Rows from block 5, named by matrix and row number. Rows with one number belong to one attention dimension. Each number is 128 + 24 x the weight over its row's rms, rounded and kept within 0 to 255. All counts start at 0. Numbers have three digits each. After the name is the row's rms in percent of the matrix's.
# q: attention query (model.blocks.5.attn.q.weight, 192x192), inputs 0-191
# k: attention key (model.blocks.5.attn.k.weight, 192x192), inputs 0-191
q.48 107:106113137075189129133156128104116044111149098116215073104142132123098136122130132142127167159128159113129106145139142147104144106137136055121099180148148129152166135108086133144137121078138142129132124144128117104142145129153111094107130096128147137167145147105130146089137124140151125131159140168159146153139139133100153138156154144118099122132157123111168134113123109095137078151137123153128135129128116116149109163125119135141103171104133159079099121119108137136092127159162119145119102111135142135139158095100113132116156145129113142163144139085105107091135106123147162122
q.49 087:106101112111169151108158161114128109108130088094136120098152146163149097112141124101139127110084136140127134128153131128116120123104123141089113124142100140169119119109116097125116144139083095164147145089093128143157163149149131100132111104095133135149102149112111114155112133150129144103134123145126095161128150131134115088170128144156105111141081109120106145157059162140104119139125145150132112120098193126089116169135122159142183178123132151097148126111138149089165140074160150111120096107110101122132132130139095159149158159109127130151126096196108114110150175120099132101
q.50 125:127079122091141134119168180112098132082147136114148142095150155107147119112136159118134135153162151124144041143143124094153136121147164126133128100136127086111108152112144102115154077133132138158173153101118116094179138148138135122097139124120128117161125142147120132128122139181135121115170155142115100127142166155144143118124162165116132118083130135077147129094148102128157115150093116135114175123110131091151073125133138116122134127145121164172080124134095108114115167138149134089106109142148095143125154148116132161145146150169086120133172119142140136108103107134138149088
q.51 106:128120129108126128125108103115167103154122134122128138118103157182121128128163099157142161096153155111155118124094108140105145133125112133141120153127167157135148131158058150112127152099110107140117093122128107123119094144101103114161106112093100122160147134150108148127120135113092127152106130125130140124160152077118123126093098113159110172153119148081121133089132126104131136094147140126112119107102158103125183108113204152160091063050107124100164108111130108123151081114113144131143092139128099124124136126122146133144107131086151144128136109159149089137137173144107098150
q.52 114:153157081108141091097124129145140093133162130124055128065119166117134089121164098129137093162137123138147117105135121134160144098130128143155107072116143078156113136114136185137150121105085170087115139089094105132159115113138156151157150159175133092133142135113145108126130164102112108118119155126124146139088171137112152129128129125119124089152135073129165121140136162128088144131132118114108102113129135142113135142154140119126136097128108171118082122150137115078082135159102118123121084101131113078123153123114117128125092135121112133112115151112126104140084120104111131169
q.53 107:101101123122113123108136124102139112123116100123182122121106124110151095131168126144132140088150148120156099135128139144133130103087118105137124151159149110122171124153114086147154072138127130129133116106122119151114142124149151146142105140085120125159186142108103137140128131123117131109161164162144127122156114185163157152129132140127120154142148127125110141121141126128175117146143139101149163141104100110155142166117133111109143127141098088156099127135156138087153152136121145137118136099119178138125111131150181105064140081153152143168095137141144173087160109069137210085
q.54 112:167116126134180151139129133142141139136129147132122113154155084162148135106155122150129124122114127121140135160145126102157107097138128130098158078077109109122108078111121135112152145095114111096111111096158147149084178182114096116131113140113117130092120079122118160155133104112153125164183131138143133154125144143102135115127141135156145124143143167159123123135123146115102129121153124142122096103164149140144155097117130068122118098105114077154170130091163134176154102084125139108136184127197151133123130122084092150114138123143113104166162148102111104117155152106130121133
q.55 108:058094183147121138133111117141104082153161154141103136127136127117136066120125161098118129132111119113135132117098166128085157165136115146113104125073110114116136135136147122099175149100126130121157132137133163084115124126109130140154129115144177126150159147109170117118124136118084128135099144141128117102102138107150151149163152143157163145094159173153146146109140088126163126111146157178121155152137147140123104078125175161141103137132107093118143113138115154129087125151108106120136097129139108138125109131103093129109129129149134148131134148110152123096087085067151094180
q.56 102:123097126163157141128143132154120164131115129150104119117132134155134098157148128141093128074137110104107146146140146115112085137102113137156103172103097073106090120101116129134124082133110144115128106117134095129145116185086082099131122117150106086136101141145101123110153142130158122128110089146145127155137105128130061119122117114082130102162117163121150153133131186123135157149140130122117114131129113115124131085139149123097079133131129145077153176143135143130199161130113139118123126106122135119131063126168125102194160116146141149124100149150147117145170153142102118151
q.57 103:212159126137086196137083151106104132114119125159173145111136119130147140136135097109115096127104126118160148109162081151096147142134132160128124140102134121131144115086176107133144123133173120131133143154103111138145090164121119128098125106086124107154138165129140097163086134139152092108107102127080133138161164121141123134151098107119086121159093088111117102148090156151162136130120142151130103151125201141123168118098087117119154118136135089142135140098141156162110149157150116151121130100120109128134110127147152115129140100106103167143134101141117108110126150102127123090
q.58 102:124125096116119202150137153089116081183148131122152086123167132098127105134112173124164141126129163137116123143122121161109097166114165076144148144129140165160115127167113116137127119145146091143134118125115138113126135151143128122119121132144130145129160144130131116120155111148138102133053113138119098111124113191138141087134132125105156099124160129133114124116157126099125132158136178112076122132145090116120108131146105094136135124113119128174081084125107123121145140120150128141133115153185135156122152102131118144132118130177104080110138104061131104194120126123173143126
q.59 102:128151140162113130109139120132090094131078110127118161144108107142154147122098133146162080051141086154122125123116142124116078164110141111134128124107139195143123124140129146122112137134138081122173127114139163123115133119115070126148084141127129128117137078149116104103128153146155103121136099118171152133136161147103122108157113141143105106171112121144110119119107126119147138145128177141172138148159149102146145161121130155117131124081098071149123092089061143163138115121134139104143178122089170120130136151124126092157146106156096096129122124136127147114105168132143112105
q.60 111:142165165124103130132127164141111132145160115142052102115141099149120122127136139111123166154169117099134125129132110139071168149143114190148095102112115146153136142162172153152158134075104113170153117164152133106112168149138097151122124127164135150141134143104091124178142131151099181137130116084112118131160107085125100158134143133149125096141114115100106143124143136153145115146113095106078112129112100127143142117124171162143128153089138136109097156117106084086113134131133130154108155095115158134118133127119138074118126111087170133169124139152094120138140099126133113115
q.61 099:161113114131170110122132071122150134082091098107157154133125137134136133133171107178145129134141090122104116128120167070136129093140136165118134176132167162133170124079144068132134156172125117092132095155149134118079156169133127116153142134120136141099161138125139153143112119090143094097101119092089169135118149115128116111150140141142148124171117172123099142107194145119139136087115142114112144108151138089100117141124135152153126145101152147168115145122097122103127131112119146158112152115072095106123125137109124145115133087118128130114098145121119104138091123089118139166
q.62 106:168138124096137153133154117140116174125107100106139151091116131119103103152128119131145144136144126157154143132142180158112113117137128111177096085120103100107132123159122137111105121186116104132152129150173115144134131151148153140116130119172167139141104105093132123088151113140167137127119114152075115114137108155117142152132118133114160156127105163141139160121086130101141128146115121129161164157132083123137076122133147151114123102121147143196100067104103086129109115113125144152135140149109134139124184129142131111117149064130149119122076135152150145121128083135156182075
q.63 103:143080081146113167124140183121110151142136129120148146130152106156125127138132113126137114117133134114072146124069158138121133150182141115092088154118115109137095079103146137108188137181140145116125184108177138169101143174168129128123142134154148115123102119139140118116124077102141079133136151133151138127118118165105136125100117163177082125163099133135089153143152155137148156146127099120156119123133122140134140178100137132168117153122081118078112163116114121150148129105105117140136148091125130141131152101144121099099137128142127135086139090133109161144146148121103122146
q.64 115:091100088144137150133108148099203112080118121195153136125120101155112081120186145095164130144121164163114108109116159132107128166115114108201135158135160164161111150146078154141118136157141095113124094145127131114125121156143137142157120124167141127124118095101115118129152115112119101114139116162097167108133098118130121077102084122110126101140112106151108107146125120127111133147132174134115128126121120137137118147126149103155164149123112129161130172137118177145171130164114146116128099100139112102131161115164149114142123113147127129129144146094138131125122104062164106138
q.65 089:142094154134137104099132126184146141141161128136108098129144120129171136144133118130068162127128181156164111093109116103142150156080153130125120153120145155174160178125177137124196132116134122106163095100143140124140097102139137137096124145131163130132119090140128112105131160119108133152163099146068106142111133142106174157120159174136132162102156135128135104135128143174124152137158165131127125139147121123146084132122112153127147125138150107126135051108142119148093134114102107136135155128144154112119150113115117148127165094137152094097136108121151126148133187155168125114
q.66 109:091103135120100078079090107129147043150127119075091123150111136130133120146107091150107139102122133162148139115130132136170194141144128162085128191179170154163169150129157161152148127118164141119133159156148096145136142146134177126119119134164142133155106148161132113094094126142140172130116147129122119115147139130147137139134136148125125130137135142115105118144096165123141120118081140124127106128120091121103145143145105141152139182125100155156114144143144145113160091112123117096112109197143149151131146123136146105099102153139170169135129117147131126121136144140126152123
q.67 106:161100112145132124176137151124140112111170083123156114123056089146085128156129130170120172166139163111126111090146167109107129152155110185122122107141117141103096085105069118117165116106129136154134106129080082166111083131127165096120091126103125133146077094142138114136114117088117129108141145166165168145094092134131157120104154137134116113137130121094135137123125158129124157120119141109133118117109141146059132123124119131136135107165134139147110155103101181119153091128123143172126082107109126152135140104122098103126114128120115111141140115137143145100136159124140151124
q.68 098:080134140171133182136165193147137144127165132114146123146139091149108114132096125158149160164155138111104101070147133106107136151138128176137123185084096071053120123140144098119132107104138108135125122061108147112119150141123108124106147121144121114134116065132135104185153142112146130112136130138138145154082157097121127120129156121142112106139131107106140152119144139090139117112141160108143116133121137136166117101123123108098135135162136167132129147129093136114178128170142155162134090151125119144127158134108107125131117126110105128125073114089136139152100107098142129103
q.69 098:117186125170111123144146140131125099130065148133126161100126157130098173090121101144142142138105115139128106172172109141102111153152104167145139136147131151082145145148106155148119113109101103137155110134153095133080128114120143144129117141156133143103125155119140154159102078142125148137125109131155119117114148121123086120173145189144079137112092130167075156139162131089131151121138152116143127120110104125100134121111110106105131127110143159107164104165118098106121079151143134136152121135118133130132133086165105137111161158171126164089177170119145119098158118124171165118
q.70 088:116125126107137145124165147164134148104147118152143104126147143110116132085152098063135127092117115127129163091133158141105102126145121139136148127110086106131113144126168080096112108110119159135124123102110125123162133172142117091116083105153118115139100125193139102131097095106067114144120103116161116131138130131111133081126169182119131127110128143123129070154170095121139139142144081134132108120124124168133131150173148131123077124130093110102091114135140128123151152158139113103120150163106132113129118138173139105114114143110180093133180108141130102196153119102143119112
q.71 090:134109148117130138122130119121131111127164176148134106134118129131136114119144136133103151093139137105123088131162112134127151159117117150132165061138114125167145139088133124145122153137123131105111119126100180128110118169115101151109160119142133121146128143174144117107115133143154155106110141145080111169119115090095106084127080141108089153167092147093105103156098141131118127153134119145125106180108137129175138107118148130118130163109212136150122198112162134146110164149158076120144133123141183114126148088124145142162146158121160100137135112106125087122174122100152125124
q.72 092:096128148110123123097127109105122148111106118158152117143133131118150131135091082131153118106128117160160178127113061135152157115130163083172105120111151087174159089173157146099132127129134128115134147116114106151150143149134120121144161136174163120120124107161126138141178132117144122111117134133146137122135180177145155107122053093132099125099095089122109114140127127119112140131129138122094134117119095119138142109090163126148141092125099032116098115109121137120122125095129133096114109142156146140126126119129137157125129169138157145150147131096081129171092122103122169146
q.73 090:132122088103117120102083128121137124123133114140149101124125124167105107129135119107130155131132127137124147132138142111118172133149147177171124140160164201127151192166177158131159145145110109118099159095118144082102148148141159125116179145164114152133132102147142123102179131127123081116152148164114147154133119062144115133107120136129139139155111078135110125105163110100136116136120120153122133133150065073137153148115164156109133125108153174140138132121144157155121106160144113126099130163134139112128123113119063121159136130145107160117115146155136117141111126181121165112
q.74 090:075069110141119114133122166172113143129138109077110128128133167103180116142152120169124123167132136156099124165133120132135156143150139156067130164076092088081086134093118123143118101132119121130127123155124120068138104119120124120124174151113110173136158163136122128124111152130110177154153166102071103133142132141145152130186127101162089121158170160138128171117116096132120147147126106123136161163119135135110161092103138149104135121111146125100141122114156144107088102088142129139128139149120115139118128169147140116137124103136098147141110161147128112100153116125134132113
q.75 124:196190117154147188177167148176133126120129155149128145118141141107148148151155132134111141131115138123098125086157128137128129122139123137139162079060073005097105104134085114114115117153137080122108103131130128111149120081130139141160170141125142149138138137085118121177164156107142129151164156116153155139128124152165144125116114100158126125141122113102104127117124111108108151124131101138128120132119170128117118125154132102157106123132131129103134124097095121111142138117128151101134158111135115133128106141118123104124126124129111125101118155153119146123173107108151114112
q.76 112:118086090104118150127133147182143152106073154143123110134116125094105160121138120133134101134145114105148164142122168111157117099157175121184122199172073084073130106091124105119075127147109150131130128154161134081157122123161119125161159119105115144128166123153121122128154133138154126129115135177171168128143122144148151128130146090103138140123111128090149136144153119139112152137114085137140156116137140125102163152152127146149149122093176100131139119122149125122110141156129108094131131141183159140129116115114119113164113127131103132141114134140115122134133116153091089191
q.77 103:054129148127099105106083101080112073134110156081088137121124106157095105127106140162109096091117100096094137113135126121125106104129112115116125093128156166169136106162155150125119137115141192117165110121141156115131185165109122138153166116135109105139156115173125108088116154149169162114144155105132107106147152106109127112126146114145130115127115155114126124111132145119121137127097113167161121115147113157158123153174080127131134106139124104143112128141149091127147122147120104093144073141150158099117151108169158115150132134139125125167100107137156083155153133102134123149
q.78 088:160115107066135144113129144139145144090144110121135119146149120116115124180122134120085147105115166166116117102121143110119173154129097134159120126117182161105128144130131152123116146112145127144154132132095138129159110136141107115128183135150138133104120103112114157122115121122094119134098077118101136139113194058120137131121141171133176122150149118104178108131143106163148149091155128125135123132150151139186120131156099131098137136118096113124085097111149177062128136139149107140118109137109105138130169078135145084121114177105134103095119108147138155159137094149124100104
q.79 095:059087107169121138127131124117096122120131112078127109154089139119127143166150142098124145132130094126153178194100114143148107158075118131129140109144137127150108165131144126125137131098101112161140118127125136156109114156149134131121095102114102071112137131151111136167136111163139171132155138164148130140126091113106143153142155165070179122122131154115120134120117149089116116111153064146143150117126144152171092106124119153141133139151131133132168100176160101134139123141128115172119081149144151127135138108130088126121143124111119171122089124173130163132160136140125087158
q.80 089:216201170144120128123155133095084141129160117132156145137124138104129101087138144140130093121138160140106109113156130131087130111146087169111124150118135150148158135135136128116168115103118157141123104135103094072126094121129117134167163117119140103124124093076120140155094174138125159099132157180206115137137127127128127128129100109133118126123134133137169136131127124191106102123129140131142153109116111172097118110119123117114159140143144111125115160176146176125184123152128124132129131115118089131132180097175140105130128140143127114145129137111133159150141120140159124120
q.81 091:140119132135092165155157139135132133108122097096122099158127099139109148160114114138172162105143112161132126138125154093141146107101136138097120095135137067150073133089136109125097140140131126123157134098131139174074105141137147089104100108111130128122121106202136128151075116144113098100107127133167108152137145165093140117102176150090107137143141134186144114114110100137138094093195129139110122148093127134149092129123125109158116139116124107107108117155085126140117133130147112142121084107136107132131200135114126113139109142137118102136101094107112151130088077148130115136
q.82 103:088127143119154104124165125124089157114154164126120124118124121183126147123144158134056151109138128073090098135133081115156119111076152089163152160150171112137157119114105127099147134156117152133174109135131097119102120153145100159116182162152156113117096128116121100130148154135182182145112128130116168125116136165110123132113125098123142119147124099109061128081128140141101151126164111163108148093112139150110118147123112102131113141113116087108115109096127116177111164092165158111131100102150128121128145126162137121101133128126164128127122141121133136139161146100123157147
q.83 099:123170140095134096120148090130083122128133111104105150145148144131184119128094135133104115097125142103117133117154166152150188111085139139113146137127145147173176160138157141134137115113096118116100138151138125104141137124157167056104123115167146162133104140122142154139163157137099166136137148116131089130141118102162118161141176107141163112105095141099154123068156130126108113111133123146134153138104155142112139121134087135113154115116157058126159156090142128130134116142160147127113157179105123154111123130113153145116100111100140179139156147154110145089101153158139152109
k.48 102:078115123093129143113098116113116015137119144141169155127150115148128118133117121103158104122112134104108142162114146114093127102108126088126132217162162125105130073112112166146139170104109122119138139140144169162107134157136111120157139130157108120127172104118139155127133155141154117165114123143104149115108115094066151113132103170128129117152148136096147125131166143098138093159102151139126136116145132133135127095134140118103119131102087120150138119096128154137131121121125115110137096130174148151150141094139124126111149164134113134149137130096170072118131140126161086127
k.49 089:077058107168114116113100196107092132135118108163109127113115126156125107110128101128134137096149182133134119138131144139160132133101132149136107140166157106139131129125071094140137139126151111124157128055115130155138115136148086099153113118088100115123123153129135083164104106175106123125124160138121109138107154092150144106073149128143121119163111159122119109123173148134154150131149135134137113105111185097145080139133108137107110114128097121071109134142122104074133142137092135169136134138108094113140118121147135129141146123124156118104141127189139113110142156136143128080
k.50 122:122092107077127110135148186150148149134163153127183153100162162122131128099126148100126136171117133122107111137122164138169160128098144103132100106112097040080102167119109112120110117116137133133165167119098088093154143081138153115103133153142117123155144117125121128132113118157142154144106135105113131123114149162160127120152172136093132136084142110146142125157126103123169113169119143138157169116096104136176091144144117112132157138123115143148129127134093139079115131110150060124119133127130103119122127154123135139160160139155082131147128147152123097130103126154152159101
k.51 091:143137117088124134159091104128080073146118149120120087135086151149147120128163127106139150074119125106120105089131122132090120152125139131137119166144119162140145108137087084139067115133128105131141102078118142150141121115148099130127133120136104121137098173143130142113124128154107137131169112145147116108128147108169147113163111110089127099167142120098138114080103128158144110141128167088127140112123139123095148099184057140170123166164150148128120118157131122111140122147086120153123147147092145119118093146129095135134095127106144111136131132179126089147167167123163087156
k.52 118:157133159136168083129116153138120087128130129126059136091125128112134129129157137125112137155131128137094135130139106129177091115142137118125125066085170116097144118139133155118137137119117138116171128119152146146127102091146165151190119129199134140132127136099123110121135113094128090138135167126150153139108109097101165123125189109165127151105101166104153154143108153110136152107122130154162150119126117135118114140153136089145168161116099184163083096103095124106105126118147064108126112134135115131127139101108107110142151126130122144146173127077138129153113124157128133172
k.53 116:060148112095102113104159126123122190120098101146163133117124120148115078137142099109132095103119121125136116124106165114080159105150098151135126160194138138098129122144108106146149131130124154135161172100123176139114139114130150119120144087110103146097144130144119175110108110120143143124109118130135120130132102162154129143144068113148175135114126124129140123133105166140134127117117111115132135141129120105102114119068121092118119133156147085175140124114108133109116155145161163147159151096106139141127134157142138130070126117138121173145128158138127189101185130114129182081
k.54 103:181132144140139167116127149137118096138140118121137122148113156161109132138149104104116136174124089130122110148116124128122149134086121183140159040080078057111072073104134111129131114158165081092093130095133115130094142120098113124099157129084102119117143147142123126101107117113118148121112123121105147143133111138101121152145136151156110131144111119125124116146123083142136134173127158187116116133143121125169131091125139110127079147150126127141106135150110123132099098150164107085104137133161153112119126123125118166108093106170112100125108143173140117085124139115111132127
k.55 104:022112117149154147121079084166127065119128113132116105130149121080135087100098141144089136160133104155100147153141126115085180178135143101156173113053095094118132112122164152158134143135127150099120132127117130109110128130110125155132144143129119119111133128107124124075162112110119135133133160133089138118118140117136123131127166138123100119130148076164115136134143102153122095120122130138134162141139094093126140101168111142151159120128124147123129136153126102141075122089169136122133126097130128136134143139117113140130108110159096127123153138106091117123111080129140131174
k.56 118:109083125140151151129155116125147154126131129121124141111120126124121141131146126168110119110134115148163099127136100105078125118135143179111113176108077083103049108129100047125096099133125098114113104140165118128103134099087105094136149064108129085146092104150122094141157141113152143155146107088138131133128098085109108116136160132101108123164113131144146145134120130110122148124123153147133146124139117117095149135153126157114128105125135173081132137139139133115164144154141149137111156133116159111138131082158142097166141150140096104110147145113111065139124186117150131102
k.57 108:233187132135155148117099186134129121117119134120177177122146129142148126105146104102159122143137077148109129110141114118111159146150139135136135121155148140127154146107158126128180131154123134141108152185094097095113105124111102139127105112111106066145133127147142163132152088128135100134135131133134122147159130138158116128103122115103134117133096139100136123153129148123130130124098098115140124140092118137103117105162143130175133124126132125147124127159114115164134132073135127095120121144127110120128110115130144145091148124132107115141119179205151089063151133170131091092
k.58 106:118121154121144159147131135095106103093126149113152130127112135115138142114123146095155163143128136131107093120125110120166153161130125091102145160149112129113171177149060120122106132116124103116101127106082110101162107144149146114150103137135135107170138136101120159127089142145097159138168138137090145140128182159118161121134146116148102168124161121129131122144094097109170134160140136101161130135116104121144080140071141173097106122123119142181136143103154114111151158116153131130105101115162133113130136161095128141139097157195125171109125122110175122151099096151181157129
k.59 120:122195169158128135136090118104128054108099078125088131121114129138102128125158116147113132108087134122160117128144123125149083141119087127113121101135169171189144192155106168112100097124125134097158121134150133132103104125124113115121160108102136141134132149138152133133161096110154113119137139133122119139123128112141128107096129109101132112155123106085125124114137127161119119154124113134077153137149135116104126186216156095121105132136149136214104105134101120101106135120134145131130111137108134126113109121139159148178110116135143126120140134106107127153118166108174133140
k.60 103:158164164163112146126074113110115156115132110136078112134168152121153140140086120123086129078113144104135117154138136168078157131108127178130138084116112128185177119108187154122132111137125125171164124150162171126113126148134097127158119112157121131106110112101116104150126112146106127122124145161125134129108138110126092083131125143122149167114129140100105132119099125144169099125084141101164150131105143139155154155128137118145125128112088157151110114113134124074092120155120129134127128153094163124108125107098117104095136134133163133093137102161134089184158084147109124101
k.61 110:168121137141110110120101036121109141151101106136140139149083113165128110147161093111117112142130124145110145141139157089138142091128161155131087200184184189165155136125135098116116123148127104124116141145147086120075122136126107149139153140088137126122122131148121136121159147107108107180139126112152101124122145138117106153146151123104117127183098085135131123092114147124146139157147136127177186137163143110160151125140130145140101111121124118156098118123106152101127126131155116174128141113091123117121109104090105154115120108130134150103147142130105142109087099128091137121
k.62 103:214144105101118116128159146161167207138123107152170131116112116083137142121165134117160151146132111122135132154135164135122098094142105101082120034113130081127093107145132127127139136130128147150132140164169178152130146122135136132146156096129141115128104131100114138109132147144140144115128124143129122130115118122132161142113089169124159140091126098101139147157166131124160124161130111099097129137125125113150092172091115142131108154142141093179110120102109127131113125118120121165128137124140129147133096109145138112109179134140118104129129122103132150168117092125116174068
k.63 103:147077127135144107114158205148167166112094111139177129127107118144136077100120128132116135113105132123126157097176139121099124114104108085140088157137131083068080087077118085090143130114149144129158155074152117108099136126140132125093111128118139110122130103156149117163119149119106148139143100133141134125106087069125112085101100132119131126092114128114111145127136173139125148088142119137114140125130130128148090153154118143129185105122165120131109130139143133124125120138131114147130187096134137148143083125130151114102164126097115115128109127108132151152092084130099151139
k.64 105:110124132093144161112092119130121118131129139117199161074107142108096096113134143124128114130132137133114105156140161126115141196115176126115097113087117116098134135123097097094139148168137135110138111137153129115135171140117092133194164137111143132153116144117145074130097133129113108144132158149117107122123091086103061147135140159128133125151156123130142112116147149112161145127116136163144134111135102103143111094072136156142119153134137187180105139130112128110112119097124122115134122127133148147122131123150142132132192118122104086148159104082116126183108108125180102155
k.65 092:101149116165128107130118137121106048147095088117130119144172138130099162117110127111123112128104119147117130141126128146083122162116131101132132130154153138138148138172106121114126139146133119143140152070131170132084167103120167151089118079117083155135085173143118127143130107118098130143157123103091147141136151160138196131107124133159152113121152122094108126103119130103138152110125160134127124129150133121109149098106130071105134122138106107129188088103094147159157109134142082092139131100124145127126087160127133115122121154105148118093123086128138139162119173178123171151
k.66 090:068162142134084118108175124125083090137142135149071100117124142140148131121155114150123195084121143146124118120110095116102124166121103119129140133190162147111142113164132141106082123099116134155125044115124173125144110084133122120121135115110082140167111124178098115138101132125096104143127124122117147120124100145120096157133121122128140138112153123138147103126120156147163170125156138121133128147122155129141149085136127108151135199117135119118197093148128119141156101126130129122129130136142142112125137116108087145142077183128120157145127129153121137103157139158111140107
k.67 110:134098116117111127135147156133150173142124152151094145070102149134134159094150122126107130112142123111126139148151105128117165107128160146143171148139109087084064158112112094144092133105156142122079113137107109126114173119144133105144143078124150114142141124121120184140127108132125132142141164155147111127093161114131158094155142136170122147126066155124118142132111142119073146112128092139140112125136141169060114125103128087115126110136122198172130163120147146102149098108134124098126143132171116136133116121079125140131154138141074110099121140119140093116133109118124085104
k.68 113:078147129137143122119119230117158148135110095108084155148142121106127114125121148118138142115130116124111136146137118130134035095106135163124167054095120133138110140127194128142106112119113117104153121097132129146127111084140143111142130081125135109124127102097162098151127102119144128116141175138108132155114125100129129110127115128157136133127126135127107140128122107129077111149131116146133134105127149139111128128132118065074135151165162156156125139163091132086095108133117115118129139075106117126124146124081110114100130098125131163199145149118132107118101116136142142129
k.69 102:131157149121111137116118115073102118107128114118113120126096093153146113137138119152125161127143083122098202100104121127140112184154112188131112138127163142142211124122146111133117156131140172122119111156109141151133129177135133156137143147116141097107190128148187130146120146143125149114122162138151135130135083123071103152116139118169149144115094134135129119136137145121071123188123128125115130122140114138146139133131136102124147120148156091105122171128169150155128085153127125132131134112119159127133136118138119104085160073135137122144112119150128188095123149141151091152
k.70 095:112119142110142145131125161159173073117119151128100142120128104133127156119123122129128103112142148114098117138117142127102124196121088091142125112114113115146114142128094132115108102102157139112148126102132155099131129120118139112097133093095079148123105120134100068148109101144088126119113102138126145117126134127126145115149144091175120146076111116142125111106103145177129136210122128109119117146109079150131147146118126086099116120123060086086112112094156140071170157139137139155129145121112144137133097176121156108119146133122130123105101125163135171201158102130137140133
k.71 087:197102111167145146125132111117132128150137119130147125126119144115129144148091093123131090143142147111122147120151138144116135105086152139156153125128132111115121092121145115137193097143118159122133126098131114122094140137115148101155107135124146132124198129107126119122122126118118134120110149142117134144124082097093038088140128124121105137158166117095068114123145144126111109109108146162117075105074145123157140121084129144125184138151152181147131137135143125121131152156110103140144092068151151126137120075141133129105144097159108121152117133112136165122124109092162174091
k.72 097:123164157204171165123124125149115084118122147118154151175135139115109128122139151127117162138171120127125177123108134144125113167123122108133102097120097145170133122132139140104113147110132161122108099127142161124159093151127115121122120124144133138117078132141102100133145153147118162140132111106107106140134192190157075155130135129108166138131157137138138128125134134127118179126145127180130117128140117100169110082125114174125121094098101099080110111096126092191134163113124145159145132082161128106121117165129132133162091156147131136100113090155128112151141137151159101127
k.73 096:131128157119110086122065153099119115103130145106079150105079122102134101146130128155141125127120135121111135125143083131153098120149102159129131147167135138158142187111161138187125125078118097089168125141136123115136129076145123102142086142114129115131106117119124129152124120120141103140147187170173134134096109084123136124123128110089130125061163149131126106117107131132127101133107150146125112124151110118119147141146092146182098113154131176171087163156138134075133156136138142174109100107124145130129106117135170099145109110146122065148126111109108133114131111103145130122
k.74 092:080127162142115163132178153178121146154142128129115087106192129108104169126137134113119129137152124114160083145118068126145081104102142163153169050075088062096120081140118111130132124124125141136136147145100113122142122126139165169134132163104130145145167097095123141131140143130137114113152132098123148111129171117153095109123131099130166102110157128111132111135123125111112119120137108165122069115109170104133122142073102086120119110140144097104092097137114110100109120138148141102139117138113096120115138121142093120133129141106124151164127119140132125093136153122144153129
k.75 088:169129145132161156128166112113097151129137150157190129124150120134137102114111111092113132074137115141138107139109137128138155086104124150123112144107078126144082124148090127135153124108129150122119092141133130082121122125088129125156130141110126171128127128116142167149091083125126159162199139095151122108157132162153123172154113139133132147103171136116121096091137156125170146087139152151130111107098150089122086102144107164145133135091127094143155093088124106139170142116136109124142140139122180103118134105137097090103069132084100126146117123130145138176147139129153141139
k.76 114:054092118113116150148180212121142153129145164129159124098151127133141110117146126119133102128133135095131125085139133133168129114110146137120135143074088074121069133152089144130148121132113146091152147157121159120144178124132171112149126131121149120140123141109100163137132128131118168138113167139176157137136139132137175107132137153104143143126136120164159137139128134114126117068117130127124083131087129142042107173140149117106146104100092121164157104145151133118172125107163152124123150114173112114129140143157144136131129116122121137114127140111148135146156139153117117106
k.77 085:177150147119120152120090174118115178121162117128081123156192158155132098117101108107128132154146126145160150116129126110109097083113141126108120080137156150134189119129144182119181130123142126121151130113139155138115125138129126155109158080122106094146108149098101139130136098133153128129140170177118127122139169096147146140148111139139138109107136127167141138164107149132112117183142176150124091118122112123078141069116144163130159121146120157145098126160118154135157147103120091131135126105127191126137140091118115149119107154153098164147159140121100136138122114106134159113
k.78 098:131083142081099133123091178146124090137122136106084142120130137088126120127146153160115116120146123144139101124142109131091134127131123091119167147124113122141150140122136109139127117140117106160138132132128138128110138130126140165106105111125130165148139136094127101146112124140087119150095101080110119133149104154125161173142155104158099092106147136186148094122114122104206133123143162161119124122103096135197200131082151096108132131109128093065113125107121127074133133078137125078130134131102108115139088164138159123135129128139134112121143130156119171126126104084113159132
k.79 093:123171131163098120127145214128134126132130147119110089098060136185147130090155123137117151143121142128139111110108139160152142152148108126110117059112106123135147123164138170141092153147132132107105113110134102094112127147161111157110147124123121121114105132127149154107102122132132168104171169132175115114106117101091138067127137120100120123142109128131102110109126119124094159149148056135101111137147150128122089111121116100130138154151155145159177154136174101081134097118120132093127131156155102116129134166120098129150141101106135139118127156151129132085132103113097137144
k.80 109:129123128130159104095105081102112167107143055153096123115164127094136155127109124127111135128111122121136130139129105105151109076119178151132152213163164210164206140145140143139109142153124104114112109149136125155120114152132115144133137149116127117118174163100127100146113127135140122135140196148178134122162153069083084087132129108169094115117115116136150140124104133102119135117133116133125125118116116135120127147116119116088128148092149154149105139154151128119112122110155116117139115149115117107128114105138088155135116141119122114149163145118122100131091123121124157151
k.81 095:137110116126065167137139209105139124172137116124090138207163117109136185135130099141106120144160145142142136150135141143090160086146106124134120135101088096158144096118210161119148105120123131103140126108140143164107131105114154130150131112151149148118153137109133128106117121130118094104096124148154134162107147129147149127127110159163100140085127133137108124126131118136103111135133088109140146172083149163108152158136123143112111137120103087064144128112098114112110089110106129136125124148104080130136096134099111108141115135107155143121118134113127153162108094144088125108
k.82 099:095123125125149211144121141087128127139115128149177090154128110138153126116105088122113121097142140112177133172105128141148104091143163120113168115088119143106091151136102130119146140140142149132104118114148107099124136142137097100107140109116154139111147138123155132116101127145171151139112079100101126139158133130168137118148148161130122122097121171115102159122134127146163170124142176155143108114104133105111101131097118157119136125109108120116107106110142104163158116167105120102128145146138230117126142100177123149158147155126092139159122085095145137148135139080146093122
k.83 092:139148169147136095102111085109112079138138115132162123114141148159122113139131113131157112154126154123116152138159148134147137012133118120130077141135148173139195144122101114120082145119114149129165111136093092106152115110163137132135106141097108131118165129148103174087122121134111108090137101137134133121121079131138157134145155128134153136194112128066127137108124142147140110102148148122138133144127164112125150120137138162153140112091144111113114139159112136118094100149110143157119144128086103112129124143140108147107060147109119113162120152111111114081123134108122133152